config = dict(
    model='rotation predictor',
    dataset='stained colorectal tissue patches (NCT-CRC-HE-100K)',
    train_examples=22605,
    image_size=24,
    crop_scale_min=1,
    horizontal_flip=True,
    arch='vit',
    norm='layernorm',
    norm_position='pre',
    activation='star_relu',
    mlp_ratio=4,
    head_dim=48,
    fused_qkv=True,
    bias='none',
    qk_norm=True,
    layer_scale_init=0.01,
    parallel_block=False,
    inner_norm=False,
    moe='top_k',
    num_experts=64,
    moe_every=2,
    expert_mlp_ratio=0.25,
    experts_per_token=1,
    shared_expert=False,
    patch_size=[2, 2],
    layers=12,
    width=192,
    positions='relative_bias',
    pooling='class_token',
    residual_init='none',
    optimizer='normuon',
    muon_scale='match_rms_adamw',
    lr=0.0018,
    momentum=0.9,
    nesterov=False,
    orthogonalizer='newton_schulz_5',
    adamw_lr_other_params=0.00073,
    ema_decay=0.995,
    steps=16900,
    batch_size=128,
    epochs=95.7,
    lr_schedule='cosine',
    final_lr_fraction=0,
    warmup_steps=840,
    weight_decay=0.1,
    adamw_weight_decay_other_params=0,
)
Rows from block 6, named by matrix and row number. Rows with one number belong to one neuron. Each number is 128 + 32 x the weight over its row's rms, rounded and kept within 0 to 255. All counts start at 0. Numbers have three digits each. After the name is the row's rms in percent of the matrix's.
# fc1: MLP up (model.blocks.6.mlp.fc1.weight, 768x192), inputs 0-191
# fc2: MLP down (model.blocks.6.mlp.fc2.weight, 192x768, transposed), outputs 0-191
fc1.665 086:116099120161113116084139113146126111124168111107134133104094134084161180165084179111089099155113107097117113130150144149168067196182127115141097204115113097151141110146154057085134167121136116085177170140195106137180099109119092198142135111142142084062141133186146116087080162162110143108149076130117104110172102138135117160110142205126085097172138129121139179149110093103138160089122094156082136096135182080116128180137080158126111153084198067120137174077127100130101079133107111143099072093171137118175141139168114158129101146122107067152164175157142064179161116127116123093
fc2.665 072:096190111143160103099112101150116146057141127188118131102124153099159113091136105203144093140129134101097166130047126093062107107068140130093161116078152113143125115142115106186125139131128145119128154144088144111073136151087118080101129143129093174154145152091120142160151082105193121159151081134148138101118154139037121156141138116080152099120101197126158165122149145193103171190110172141107160105213100136127152149104137156116154055126122197154148143113146106200098180153157138084110110195154152128133132149101138155103142165131037117136175115091151108140135170092087114141
fc1.666 104:067084166128142125115111165214142121134125125095125138193105126165107097108127173120112153192102163171143157125168157080188111127134120163143112129092111122145090065121120113131143158133126070111170046132149116123136151088076144112134120144120148136080144152155131168087061123074097107163147168085132160127123113144103188135124156160092064132150114173133153152156165127122064103163134120113090156127036159140097097190096096133102097118091144201118170127111127170165130120184123131163118129135088121153075060130114086093131123102101117149129129148134236133063143171109111167138
fc2.666 093:128155103104102138072196128167124148142133150116118192157125064118173189203128102108064126129152116106069135100220186144154140121131100113075143081167118112129129113178125122062071118102123124127169085120141142175157155151096149149173141159126168084138132111097094078152141157167106138151123177132119054125141121115176109109178134113075115140093100173089148137143136139144114150105102111131142159085125124122111135095163157165147120200090174131113055170083056177087120151129103121122167156097115127131174143112188144145083077076112105106098163099123136117118093169180101179132
fc1.667 101:108146122157097114135107117160165150089124180171181175075111193085165127100123121079139110143116125112128097092092158060100141151112138091129163143137120119092136139148186057096125168151175159181100148126177116129099160153137146134116119141170066131118183129099117172122174135108137153137104196148098124145117115138065136110101154147174107140149201089124122159150112120153110091114098195110175080084189102090115071143127097078120118190088074149133086133123069135135199149100122131120135138118107178179129090146122066060111118116064186130108137130161160153077136091159129089167
fc2.667 120:112114156111155139136130095119135183151128200088121118122144204132127048129067150154140091131129109156097079132129134097183111151090172100135130162054122028091143117144118123089124198112142128165139187106121152085125141146097127101113144140119132131096156180157162154153134148133158155207125109130102166132121134134143114135151081077113081144144153160129115137073138072153168124109169120118156166108111150155201148119159098180162142161122122147119107080184149124093179131133093088082179149104122138169112160130124168125129165079138128176094140229112141111126036104074089132112
fc1.668 106:091073155141081159131150122147147153120154126129137115128088196120141176106151151171133094122099154078104113114169169132115078077088109132160108158081123137115106130112108092115130136156125180196171171133161132118143117119032084109164194083201162139111087094178172077155161086125127119084116177124149132074172108133131137130073151117120172174118156174145051129090072108149134177149098139165159151134137090144103121140157100106119151190095119105103093115136142068192143112072147133153166125095161116141090122086129169148122088086140053181117154109157139134124089120139080185120
fc2.668 080:125189119173139156119098104167135103137085127108097129125133085151093130077079130121133125129111126103143107171153095104204132130100110099193141106111159161130176161158142164107094147130170116110073107157069131093119184099156182128118090118188082139104137171086073126074106130124128151133072153109164121162157146150156127140132168101094112102081079126132171136150129122111114135140171107146110149151171151132178098140169125113088110113161133151043185149137173148085138136115145144176096134084082148097110182183027053104104121091115165144216126098137136129158108164107176145056
fc1.669 103:093148101141133161141126130097104176098113092150138152119167111157105108122130114081114205154183188157079126079156172167194125143112123107100115086115124170086162090137145150165110122135085152146119127152136103138075132204072101116112140225116129148132149077108123093145077171161105096151169128115068150086127120139126129083146161099175120166079131175101101081064149065167119124151133092075197093089118112122096181115133158127098147160135117149155148134147097065181150172169108090076074126142103112107152092080176114126186103163171141173110111125112153125127174155089140132110
fc2.669 106:143191146092134157094083125142168098135168080074159139137146106144141141159161161133057088080111103151139095071046125145143147114093119115168101167178144096109138122092144139086191177143114113160124099144152094156098070111142191080147144123154185186152162105125108120078145110056125118135082139148121112112144118158165125135153104123144193125135066118143141118131158157133177128095139138082167079135096147143129152124148145132142131117139153166129147156155212086074129101175122115156134171169139116140077086143141186096100147070177233111154050107111167119142110132138143095101
fc1.670 104:107162184134183100078141111102117123072080096097108147089141208115147144114131130153131143125103071159104143082167087118115138147131182113218166147163161138100140134155127158183126127105106115097113180155128051149144142061133128077129173106103082112186133082118120127071110060153156100129162138086137130094123146163100062082164112147113176126182119145156151149107162115129148137161137130127200107170149133110153115108084082080065191143232135142129132115128149137130130157078144143100138127104108120093122111146125083124125182132108172100183151144119133073095097139177098166094
fc2.670 133:088108110133115095083153119109105060143115101074145065111107187135128151085139128043113096146134100072122098055138105110154086091084110096139139028170113082125166134127128107088115099127161152144110139106143109197140172143129159146090114147161141162139068148121142109108103139139120157141197142179139138089157124178079138137191100146131164082149083122116126133143131103119135126110125147115111082151080163144121094119119187069149104129125149129099123131157083177132069099112149132122206136187186138116095092157186151098157103209088112142087144152177141144134109090172155100081
fc1.671 113:125120094116105137069131162085159116163137165148126098102107144134159129131144112146154134145083140128152170092164093175154098099181082118154149152157163140116128160086091106125193078112128162149102122183132082140146102095132172117145218144090125103122114115184150124094159175096089188146128149114110108149050101162148126177094092075140127154105103102093141127124104156144074046168152155143040186076125130168127186079124107151138124115121120185135129178188129111131107184088095134119133133124082134110136113135190084107170177154108136151112102081146136142068089087101117104207
fc2.671 138:154153115066165106176169106140078141117152152124177074095135118145133116149094146121117106078080133087147103152146129156124142167071195114106118129120132089093111125060145152141055138124097067152077176128082106142130123110168184096150085125116109112085086141037099155167146110127116150121120145151145144143110120154189098127105132119113125104135093122102174099072151132142118101059175151095119130157122108149194144173106135165181142156110147136177120156135162143132129145150123111176149065111139149209133062157090212150078104181111158189147172133084126184104141159147150158096
fc1.672 106:112219094154098118142147107127137093154205121189125153047147128118097087159128119132185152131181121119107093161119151028073118096115114152156102155134131158142121104129108168083132160111153072125123120111121080115091095137143144165203145122120134163156094148127221116157142103149103129133090129122106150145119138098141084130166164122106098112133056106057112122102103172107101185223085126110141150151166109148131152119115129101132114184087113135129106135130110131139113074179086111132142184123080126140110097101127122165100164161084168112185101149161128131141067206135098105172
fc2.672 113:120071145137109150129160140121085173120167165108114073115105122106165118161137115140125179101129138105133214105086118135225171078107182118151153178164132110197115121146117145155161110101109060091123148086155115145111128115136128113051169147145144133123144069097144175139140144117110100125141124068117118125152125112122169141181169110162122153142081111152164110141119067088172074120104089155130156113143135140086149165151115149122116172176119140171135081128166190148121134183099150116122155112167119156111108101186198135129043120145133138134176141098165093148137096168254137149
fc1.673 104:003128102114114105135144173143187074132122062120123116099137156196107167118131149098138114109121093145131105145146080160135181162133121074149155125110164142107111143134147147129110135137105143138139151052143122116131145105192107095099140123116102114193078159127135149094168113134136121122126161199122092215158151149155155169087153093161129096093135140164112153086127099107116107162125165102055136197114117072129122184141125116148186149130080109120123139158110174083124147099121091148144131120076167110135074099138144144110111166136048119129156129143165107242202095133133101113
fc2.673 097:136156168109193104101177157173180178130127152118172112105131130148109112125163182135088155171094130121142121105167117129122136126123115183123119085106143097144116104115137071118120110171095132102141124126136155158121095080104099140119135083127094135072223089105190162196093115138120078115101111105127172095133143124141081128142194114098132151110108096151098110092098143110123160099086157066126153172183068116095160113143085145168160158151131183184161143122117118155150095115118117224135114144150139151121124186170208151036100177144172139107130090163119184146081121086097166160
fc1.674 121:149133131108131163139077077153160146137144108080158154060091133157186135160127110124077158175042116096094126106078166154133124149081162199128117138142167125087146114125149200141146183095064176108108117160064143086140060132060083156149099130097142134148165137150142134120119108128146123160096093184185119074143141147104121161087098144117109130148127119172100080179115155200152133137171134126180138138131087135141130156135084138112132131190138136102136157115138111152140158078086232172124117147119118125155097113105130135097145132115130085126153109124008101122078103129156139124
fc2.674 139:104150131157114173101166113155160142103139123172172163123113157141133174125159136146097083091132120195100081140148108143089096092184161131126071126075126153128156118145154128150095202122107125072054163097121104207128125154189152194136134070125086074116139107065194117129146122139196195160115161141112160138103128124128155150076107117152186115186132102114119119196102122144123219139130107086124109113159180141153156155146110177138125118124141194131148158117092093146129123117141116102142163153185156141141139104157160099175066130161104069156114143164150123158149055111101096135
fc1.675 093:103172105100104204135197114071104101151129158150138070119112139160184113155155090190130118162095172153118108067141077098120156162164122103145190096123172172103102141106084080140088156153136143189115149144149140134074086125098138107116146166133118111127145071112132154083156177100144126142129115110146112131071162087150156141141090137159123191111114097152141104125154109136125151157163180130152158149170143091110201087127135122079203113109073179140113197172126183093132150102118161139142131084111128067120120093143150096139178097085066154124050093087102110106114131119115059121
fc2.675 095:089040105127147101088091150139134103136083152102124144156152113075121138173120175182187115103165134075142122129107121107162088114067135108152124131116119109112151189060139173090165163139088126100124174077095133063156169144097157113104089067089199170144139157141115176137135150093101148093113143182158144206154179146094139106132111135130100142144172097107152126146097118128113127140132137101115121129190064150140160089117102140093102150107170124115202103132058175109071140143115098197123115110149107209136163118111105123149102139141145195119089084146124148185156141165108181137
fc1.676 120:153150113194074158189110183082135103158118097168054172110133147109132125070163134070089137110104175126128131130159107200091151176103104147108123109066171124108096097106058106093099121182129138118144111120089168099223124109147125145144153117128057173133122120114155130142181090128116160125132142150149113120133138129108163162125112155119117131168135181088192059108186048077152097140102123134099073164108138178142111148114162112154106140114160167111134178113085070108114153090149179144148205158110142163104079103089131174140144089169117125161124147117119078112145117104151110118
fc2.676 087:114132146155181110070088144124130147173085048090161147167128128117104096145103160077149129118129124119128100164068146143146142129148124148170179121099172094123079122184173117169105161137075095133203124107100150124157112141092112150104170114170149068217170146163142110168097067165117157132104109134102104066115125143170180134113059091097107155116161163091094150141154137061101140123135099121160083143123129157161096127159181068109095155141158083108161133166173130142138147113134139127114091157074149131113071130144093175144065125173091181069176121133129088112140082084170151123
fc1.677 089:108069102152150125113088155164137161097143119122151184197128156183134110138149152168083255163093106107121125116158160141137094079154147080174169131139137165125092139116155133140106085092133164150107147138090116145158152089081116147142158143119173151084126099135122157075083163151107127120135057098171125092161082122103136118149153156126172137176113114167139100159096178150053123152109103160132134153153139113151141114186087139136209167099136131110134124048150113057084082155140138133122149094141138139060106132070115127096122158134113149097022134117181110143111085142099111130
fc2.677 101:134132121175113121196146104125136104169105150175082122097108127098129136121124119130101123131126154113113127091167060148137143148085135157073146125139127134122112150156196136077067131132103185036106168136174143103143112105124144167110132111075151095179200164080093155120138160165106134123121095082179123135120088123139144138100186148112147157104146166081151132119091106097091119110113091139061132152148118085083149146192217109140101105100052116151104091142124092152134135141116153095180149102083070121109185177159049172134058105122186092085155153115133118152109139081097175127
fc1.678 096:123138109161122148115139154193124138075160117120155127188102128134136041111137137084091126121125123118157164149134111157183101129122026188126121144083146101056137117143120131094154100099094119207128116118102114108187116119154121191148125129148115176128096136121144181136164100152085112134116132163103081086166112085117075099106168045130143122076104148110045190163161118126134113108134101101124129194180117203140139164127103091129091188145173173145151200097152076153138082112158197129129182072116120119133108111141157140149111132120113178148088139130162117099149136124158095122
fc2.678 068:127102130131151147111150119140116171158162060145124113136123163139031126161168076116117101161096156095143144122126083119174110143100099120102106127140150110180142139097141135090100103139151125126079090104161098145059127142125078076165097138167171089185085090107119123083135131175120181054147084144131126148107076129092168132147169121114066141078120186130165137090103079120119173124053143159118134150088149145151128132134198130172131094133106114147142092097135184094097162156070120100096129100128071088150147149021138176143112113112139178102188110164135154115178145173147155082
fc1.679 096:112158130145186153059162075189149087170061127143131093120166144158125129137158113071120116139152138120080160191113148157167094149113147125176111088114133090208107093089120089157157110159083099072182093123099106108143157161165174095139137137156179144120102104122115143100148148129125127111205178111124068166126184140180181152131107049107120118123123122112110121115104088100105132140147097132087167110107107108152112108126111154037146156083111138115149097165121146210157173151104135179142215120062117160123099110126125112107154130109151131109128190119093067082099133141104152125
fc2.679 086:178126142135148136065188108099163111109113040125108147150100156172096141133143110121087103110139139087115073192102163114123079096071164112208060140146147168103119145136086107181093083156075174121116141144104140141110145105101123126152079173076156129164151172156140077210123120166111129156136191126120121122140125082149140147082129101119087141126133165126165169145103141117164130083173164057088142110100078118126134089112094110127105111177115106092160144110076138129161144093073115089121186110190129081145131131125116086136128038163091130188132111093128167167167113108128138150
fc1.680 126:173131139149132123144136195084100143115143132081065100104094150156162147137071109090119176146099124120109121108155197203164090105118097107117097103135061144117155127066098180169146163131085116094134106157137111136151215180108163124095137178095142118128130166167101118181146131101143126167210102102070179157084087097115121105111141129173108152103082129150160145087083095180110103087099099146125099111148164119145135175111189118180161107101167167109177108123092107133101093149116108162099105141125117146132148102130175108097144097115151199174066128100088115063200136125110133110
fc2.680 100:092100137147105078137081134162078153140116167157066122167133116128127177182138132129095172155090106129100145136137076124071149102092058135118087102147139145131179135071120126133133120125078092137143143137126119130124068096118155152138149189110183109112076102139195096117113087115141111143202109159125177131142125128096161116158087147104169138188149142157152084116099109163149100149065149181165138117083078111116132135121176138118139147153165143162116110149126168118097149139106115140144050179167185086171122069158193105121167114090183064075176122051134154161115179107088153090
fc1.681 095:155066120152131094154150134108147100086084089110143178125123105119114130083157178158202091099116055118162147150158146115155132133126078043104153201114143110140068188130121164114052150185131146130123111132184123084113167101123122191145132096117140071067111161099156160106139117187131089124146122127174062127110164115179111100096119125147110101127124104134122144092129170174190126175155113132137170084121122081134111052123130099190132135098102111145158146120116127152074170087100151133149137103179197128141128094156168158162174141135104174108167100096116153162130107106135117052
fc2.681 109:144166120130165120084122106129118151154112157149140136134150155090131112147199168154135178116135136088128103148083201103111099153145055103152121077079151129113155158074178073194105161091082119095115096129172095125150183153130164068189086114220101124120115114155114182118120138063177107115129111094133166160116079116063203154193104163152131102130087141122145139135090126140175154122118173149147136066137098129190087137125128177134143144134134117156152062120109142135125114144064136102143151062115133168157161071155096138177143125105123174118132147151121092136059139164156152134
fc1.682 083:091126176110137147092118079176119158113127096124114090199176135155117083160072172156147154119108174125131131125132185106149165178113127133111155161131154122137120128152160086154101096117140125130118114116084157085083097119084176120040104168132166143119102175176135133055081110181110106144122098094070150115205070103128155157107097115113046165141106156145187193130116081145098107193157101123114146119099064184103061090170130107131132150102132146146112132173129112154074122163128073157109112053137127170103108160193121139106115146094084107116155147118111109157171114155145100123
fc2.682 060:150150136147159151204157162134076124077189125155123118130078085165125129102116112124140148163119104135117121137166142138126129136130145091176153141113104127131073108108139153114114102117146092166192133127024165091141133044077116129173078210139151125133114170143097094121137175134136173123155151172165151175118120107115105105130152135074127134105051164138107105193099085162066119165178180158205144096150163140104134113111212153097099186155139115095130158153175142163117166117099114143145100194117106118127077127195132137105126131087078143143097117145127121147064142100090156124
fc1.683 082:097050167085144182075131190140167136067100173164182146075118116079146084131073132143175139086133162093105155128143062090168104100116099172128190210143132145114176112165142106118108169186155134095122094082131134114211131185150098115102161085115136083143083147141131147118156107137139158094181123133148147113097123129142187094176145129189147168140127098141131119097110119110164088109125113090178124101072156127097158185135090056117121128137089154154128180139063117128112155144091114161132119122143137156083134102110136145132136131131090155107054151131152114118143069084083109156
fc2.683 038:160164078102094166115165184081123041127180089088131132156156128173149087131191113129075144118110145170133152187154090133091123095122140146134172105123096144143078172127106167166179131163105131085114156144135112118097116128157159217129117139123093093091118101116153163176120169127099111141127145163182151118163096127155124114114077108199104116078095054132113117122104154096120146082141143136089145125181145129097149116111134099099163112050137168110155098162244192138070153125111117089164101138106150151111148128112163124161162130129138136161148080183141167104102168112169174147
fc1.684 090:175108122090146114092089162119157154065147058134125129061072144089103123171135167172154143176157071086066141153141135127181114158107118062142155147150142148099070106137153155082129157116187183098151151127159119113168087130138075114101110155219124163108131119158124185068100171148142136152195193161161073126106115122187176105150123138165096120138113150093155137181068126168109149129152107122133123111150130125167123150146127105102102171135067070077155126123133144113119106181060114175117129126122133146182088079128126133120131086152130142077134110156176095097122110081106100150
fc2.684 098:128170106103224108051165122116126120135196167137085115111112143121107151073177131134203167073111137174152104107090084122147115096085123109111094125094134149108133108136154181134122165137070110107103123230161116134122153157128138158122168133094133155097076121072136041132114158090085193073111098080114091064124104098138068129088093108109109086134084143123141128143117130139129141144098087141106115107124138148126091141112194161137115182130151123099086108130130145118084142152071125086151114144124199135149122139114131152149201147119159114158205109110152143124086114062124171158
fc1.685 105:123150133197178146127140151161120130124136152119117139178123147104129138139117206088085108167158146152103075106081169084122163148136090135132120124143113092108182112126176160125152131104065135136111121118101179095150194165121136128131113172097168091097123153151103105150106108089105142092118116101115105119165108147139166054137137183133150133116192175112197121172118145114089099094112089135151114094092080164107104109116173091220147132146120102099112078057142101166164107141186185132111138089094068140140139141147133110125096144097161106077049113095134172118093159167022118167
fc2.685 078:106103142154108138129161103143203170163099079081156128183102137116112114038152123064130149109145113193095106130112112142132106126121142102083141123151160132106096143150183079141123054063166136144101136078101139214166219104136118107083172123098123104073100073129115127085184173087130151146181067131142101082097171106124132109151133118122188134129144113178176136074137100128068149159110159169133113109171120138107099117158076066107112172103136191142091170094147098137176138111157154135112093145142135098106164074131160122082117113156130162128104131098149095166124134155154154140
fc1.686 116:161124159188063176149104134082165114138121081124043135117117171123124110044122086120095163099094135098146133173147101220074143151103107168108156172103150143179102163152135090066121130111137150081136120092155140111158128086057108132089129117138112146107116114150107050125153120106109128122158135179161099153118126093066179128083151149091146157139134114139135050117130069072186131154062159163110119213146111144132156103134131126115157184105104206165119197123123050140137160124137100157116168165162109152157102112111117144127124129142132148129141161088099108127154148157147122132
fc2.686 108:080132129144167178062148092110098105152109070088099144148120117132143154074100112071128109115103102152104093168096165115132141111179168117134079142051159135139166110120121124094128191109170088136176143138062139141147101093170100169130155070102130138116142137053136090161120120154153162125097121118148119126101133138156091153170085139149161164064175169074078117153144145117103109134152093101094091143149090142143112144061163084080146187140095141020132096155172081116162155145168112086157123123053173111117122064108103156149088090154136156104125063135106111132139120086136100119
fc1.687 109:084143053149108106109170151140087181041109170097101157063116117086168118082103092172180110155117127099085085127073156150148099135152137153164115150167141120136139099128164124129147118160115136132138123113080146206113107126139137123189108163079124151137113120170189196153141160130099128146142141126082200183181097150153091149160173124137107170095150119098115123080111186065041165131080133128081159133079118147129102119082141124140112125076127151115095110097134154104076145138123076195150150099128155110223125160142111150070118142130108164191123151133121139140134133134115122096
fc2.687 114:115112090100149105112131089140142118137147040200093134145158180128120108096058183152114163110100080186105132071153115120123140164154139134136064136081126118115155112168113146149145139119194105106085116147111140093128148115107133120110139084087173154108133104091079064073158210160093128147134120122103170061132137120135144161178121112143152151179069144126079105118151111145118130137098118134090106107131127101121153135145122070062197120164111185103108169099180050112130128171141115122108088137118065139144104131121177169125104061178099076155145149101138170159184136180147098167
fc1.688 104:080124192106113166132144118176139122131143127137116149128163099142170119131093135135132111200122178086122070166144101136128143150135158195118126126181039173107168125114163129146070106109118066143150155133066161170114087086125170107125117093112203111127130111150135068126094102114190124167216140137127089163157067074127206118070153073125096104134155123124107109140100144135126116162138065160149115128155112126133142147160168101095128106131109101129105122160120088135128114148126154128124118114102129155136149118144169159116102105082076069069038201087122144184180102182115113144
fc2.688 134:152104080145168167117139130125154159089182133157081129152098110157154167088125155126163150144122126183088140181100143148156144125132173104165203157091103072127162130104123125189136074122164133112151112155156110160152131123107112166119168105073072125132068103098088177124147142095119105099123157183122115045103113122077059127040156142072120142156180157144155126136112092186134133172112107172089188138121169140164143117141108116067126108144094142156172086150148108134143155173174077099152080101140135110110154152060151194111063105142124137124131124097115082094082145088121154184
fc1.689 090:181146113126145121083162135122095117181077146099136152071128104118148076072165139062094152065152138089127160146155132132122119148117138165155154133181173103168156171105123069166204105162080055116110138107105139176117120137107101108121155110153162140100163115142073118086113176121169102152167102116112077172190122083152157179137144117139131125159108101125161159174119097115158078150132096136095143143155096128086196135090145185082183169096115098068147112210130120124117127141085130101160104070079058156168070125140165150145167144123125116137091139151081107117132097116119137193
fc2.689 083:145131085131161122181142144123102126099157079091118092116118116079095250121075101173117159129127119091134116161150173133128126140121138162187149120141096146151108107126078105135109107110141137041138065121127140126148145127101142119167070103062109082144131165049211113118083117163101139128147092065148149102083153161181123149058106109114173149107106129107153167114119156124100185121128139126125125152082103103186167137099184072152142113146131146154189160115113166124106127162089131123180150101203119076132106085136112130114150143101131106110148105073093170158109163081075092099
fc1.690 085:120128130104114127171128072140151111105094149157122163156121081070173092106130154114163110092128100181123071130151152128101122110168118158146129162127171163195178051121135158123146168105190181059141113113117111150084139116129160155095183105114182141116085086124182166154081177127105158105129129130112130133127156133141101059120113112147130144165121108060109147153066082086179071121121183160085155135149109144171124200150131100119140099117120082115067158143101199115098065089138125139085153112128095135107071164109135192078102169160149085117131166181177130118110132128100116181
fc2.690 038:135125125116065161107109137096167155134124131149132145073105089113060161079162108127157134134130183121161178111098132129208149093108171147227123130111151098144115133114099112148104137151112085109092101195160145172163073165113084132163104080112171142154193144099108193126126143169072113137128149104144180123137176145137136113164061133161112140085171132142119107139069157063097193126137100119136138080187115141121068107111082148178176121133076159130113107088157109093131106167139122113131108153144215123135129063138072135126117172077091155135166128093106138131074172158122139121
fc1.691 112:128098107180077114096055171081098108141135099130146098150118119078163157096103151200177192129113133153134122127161130113135161131113132118171174167148177159059181111145154113103129062170118176145095132099134092113103171164131129127152136110161185110182123182153165140141108159114040111114142135097092109079132128138127100122059126107153163138150122160113077124132111150096119098111116123132156151123054124122165079088152100129117126150162178190130120153139090168114116169097109167115097116136117077187123184119166087138107156101122110092104128107116053069123237158106103099122
fc2.691 126:117216144092107133189167109104097131120118142156115139129131083128095136154087125104087072153091159202122118124106219166138139149076150125114123167134063137126075143091111144171089163097122164101158129132107128108099155095147107157107133144136140137071165087113084169134126099121141094184123158138116089056137094115132169150171146124174125141091139111105101172106121079178051133144104142121176148083163139130114154179088188079131131143108120057083113134184120129136114144137107156148146097103097098081128138119096129121138125078092155126147207179083117110113051166162155195085
fc1.692 088:136132167134147095097093141154089164182104092146117046188157114120121146169139185093145176077055131142124119148164163132090126142108122164163144152180038080050108192115109161080056174147116152052156175179107061159059085129151092104190134094118115166151139138136159128124102172157110139156087082081179164143087104145087192132125136115104096133151145140109109093079142109115120139065145151168114138164174131120156144156121101116121084102125060097149086112146103137140094156132143146129126137149093123118140149134158114109118148159154110150148132128208127133095132120131118128152
fc2.692 057:079102059099142105132150099101204143122152118131176166148170176140122138086165172133105144174102151131176174169115117130135100112179154126157160118121169173114128187099128144097132125122037138185145183126090099158124142125132104115122127146166156129131162182193133156143104144117161146091131129112118078150117083132100101083135133079161157048040077126086129164151186169161181118126121113133083102110148147169099137112098125155110130078096091115086123130090106076164150089135093105099134140085116119115121114144158130128178135075066106105130154177099130067214105146142111148068
fc1.693 095:147125124158139117135089076103101062037079109198102129115091102101119143167115162198130164117163210077134125140119136140069115143141169183156111094127144117159131141099103166100107139140105156120184142136054110153177133104090132086157129077120105104143126137117164163117150115102099155135115178155162120187087180113084185114104145196095149145168110154126203151113048108102115160171125096120096067129179114142145104139166084155155113139117111149108108210126090116122139158112159174191081151128145136157166086136152084119086132093139123100094144113119130098129109175143179114127
fc2.693 053:181174131147101111133128158133189169125154095045103130141094121113168092091169102106124081180138100150089092176112192127120111090147177114146145177148131154101086150131134059117131159110082124123140082180120077125159155135137127193087131142138148148123123203183074087082126121205134171133183098094124069122111132078129163148046120095172187167096166149173153138149107077088077126114109133155103107097136120202143121111099120141128121100142088108112085119119138099192107149151106143093106131160149145157154109090143090106150134174164062142187124146138142087116145123091111111140
fc1.694 103:124051060109095135095201123135149130158173131093132120171126130182139106083108103166184139124158102125072140068144159088121052103112143110130093151150144156116148123118124076067084133114147066111169134122103131143117181082111111110101119163118049111128131131145134137120155125193138171104085111082082135148158214164202107158129142125121112124093151112108120120116146108220124099101123163148094159112149121170148125136072185140104174144118181100190148112127160119176134142115176121090151148160095134079131125125146113120106034077156198141170131140106161102122151151127144123155
fc2.694 139:151098117203106116143144121122111095127071145095137221140139149145090075154084144179114118162089112155118095160114145136127140149138146125158146191027130115144143159190121106117088148119143163116130119173171100140129124171161093157113163143087110042137158157119122123177103122124141146092107105141139204123113121115164037132123152130161086096122105115169127127092103107115135142176122056113167093135145104123141083129087127178123118125111109135110145237122116124136142122103110111049143093153159150125132131154083202153104069139159140172168107036102106144167116146142133147076
fc1.695 096:146159070062144121071078176127104156121149124123126147178145112160112093167146185161134126143069137145080173117147068115189142135169116118098106089138091180144095099070125169137116156127156160129134178107105130167104155109099096102098161141138163098187163113187121112094103054178138146150162147088155136254182144101071139114112088108141121160104131122107133171137120128111129079149223126119108172121143167112134167119120131107135135086183048106152166128124106076093123111166127136170082144126083121158114101141136124130128118161148191070090099136114115123144104131133128129070
fc2.695 138:102096146147123205186147154117116161131249144122131177156117120105137117178115107198130118141093143126109133094102131134169113096055126150121120121122184148102161115111117129135157100136231179167137162155119164186118206117107103146130120157110035123090142137101097172204148125140098142099135115129127156092130126125158122128080131136142114118150089125104173134154113147114143117126164119105200113109122165110184156119023048153143136141132194128106076168140152133168131144140119139159060122135091093103129122088139109097108124073105155082131097128106133164149141161127152100098
fc1.696 088:163112103149157140093179079148118168103105132150166126151088081155153143098193175138102120130035137099206137115159144141104158140175145108100137130098182127209139110136067167162163128185085149120136107166077118089136059137130114123169153065182078154059133127070117107134138134164094195097167126140113118122095112088164162175147132119103127156133121147088149111136135120116126163089137130146054107119149157107113124136106101087135206126152078142146149095161167117109148129143110119112089101162134055149144170188128146149120100089182061112128079116066142094139140113124094123100
fc2.696 088:167125166150113111172139134116097059100139176032093171129049135099132127142146118145064163147113154113117123172093123127105118164130178139138109111129159158120073189129119152093164147147078137119141159097122129097119175084154121120094088140105178129167143089151138181140120173174108176113137103137097111136130099163098077174090113130210133117160138118114106141122133091092160174087161090167152149087167066138113067132125101082112098141119101074100107078072062114133131089156146074050123163131130141198149163121110130080203151131127147152156168132082135148160130122131141187118
fc1.697 100:080057077148155115138173065137140136202094096155133133183115150146131040085144098144144125132142136126106119096103124116147111141094095082073093123078048130112133086093153109143138146134134217116140135167146148176119078072140123172127110119136105142106132109108133137103199180141116168125082150120138147155105117159130131228111123062152071139141138090135088129074163114097144140120139155115085166163136141070148186108125129093112132107102178062128132110078141167130112106105205179163158144144128119129135174105131134163152167161133193143116130057109085151115165127147141156145
fc2.697 088:124160185109084102144114113112131122151138186129150165141126110123123120108085144115125122110126128139097181138202058143168112118129171099139124186086148093130135146089152118191138149129110110106157102064089111164154160149142083136170087229151120121146152122150152118148140057075127113116162118159143132162141113146135062138155211150146141140060103129103110098150185165069160177219092125085151074140086177161117136126117131118123145146133084143100169133133161192126103146098153138123176093125122128151075186184134164082170090140166127102175163088111137183107116173136133097091
fc1.698 094:136107095086106127105187074176115132155060102150190102127147190153200099122093109112135146146105124104151154130158146085182133168203118143142104078105115107113150132179125197190169079162069111125096108102086080099195071139143128156099155099096159133099145104088089104110168123120138115186136183109100088203131077138161126120121113106114127094146095143110107082102150121141127134137105166080133149072170131096086124161126168130126170137138087172135121135163127127173112159113105105065142085143139145098177198183162104118126116106191073119103109106118119118136131187104165162108
fc2.698 127:129128107177132153167171108127087125124103208048142150085112122130126093184127129194101122111105126101106073147104167147100117143079148120166140149158092183103057141156126117068170105102055134124064082152202102095113163107131100130159074119121187113190075186102095105141130138108139137113124171125120082144124107116158096136113131131168134145113112131146180151157145114151158139075105107064153128084140121125166139080195086130165097113151132072076140081117137124118122138125098144097153186106198126174115090057113129181144115058147113114166140142134106086141142102098107137089
fc1.699 098:122105077103239133110131136113120156118098092153108150141110145219120140164103048142122128166097139085114087118136131138179111135159130132161140157169144083155173146098125175131134129115137104132173142162102122148157127106097148084070130138181120120139105074134135132100091170143171084153152163125082107181110093118130134159150168133064134097152124140112119061067090121138117158096141163128080156074137093142090167116158155174110087148110140141107108154101085116102154109112145197141177089168061077125117134137160157128148163107096114179159005156143116145078150155146188107123
fc2.699 068:089100174181130177137146133092173160120196117024113130138146102098140122123074078156145104120145138137102140102148131106121106152120106129123154127100207123123077127127121143153138092134114104123118097089134130186123084126102082177101112138149081111142131131117107126083128053186141130131124118150168134112106132077093145116130138088106129114128125156090106125202142170095045156164116081086109171158108106089051203122171147098123152100115119218117174161166179129156097111137119099099136095143130110083093132116101112186138184080152082078126109140049146185132096157136094121157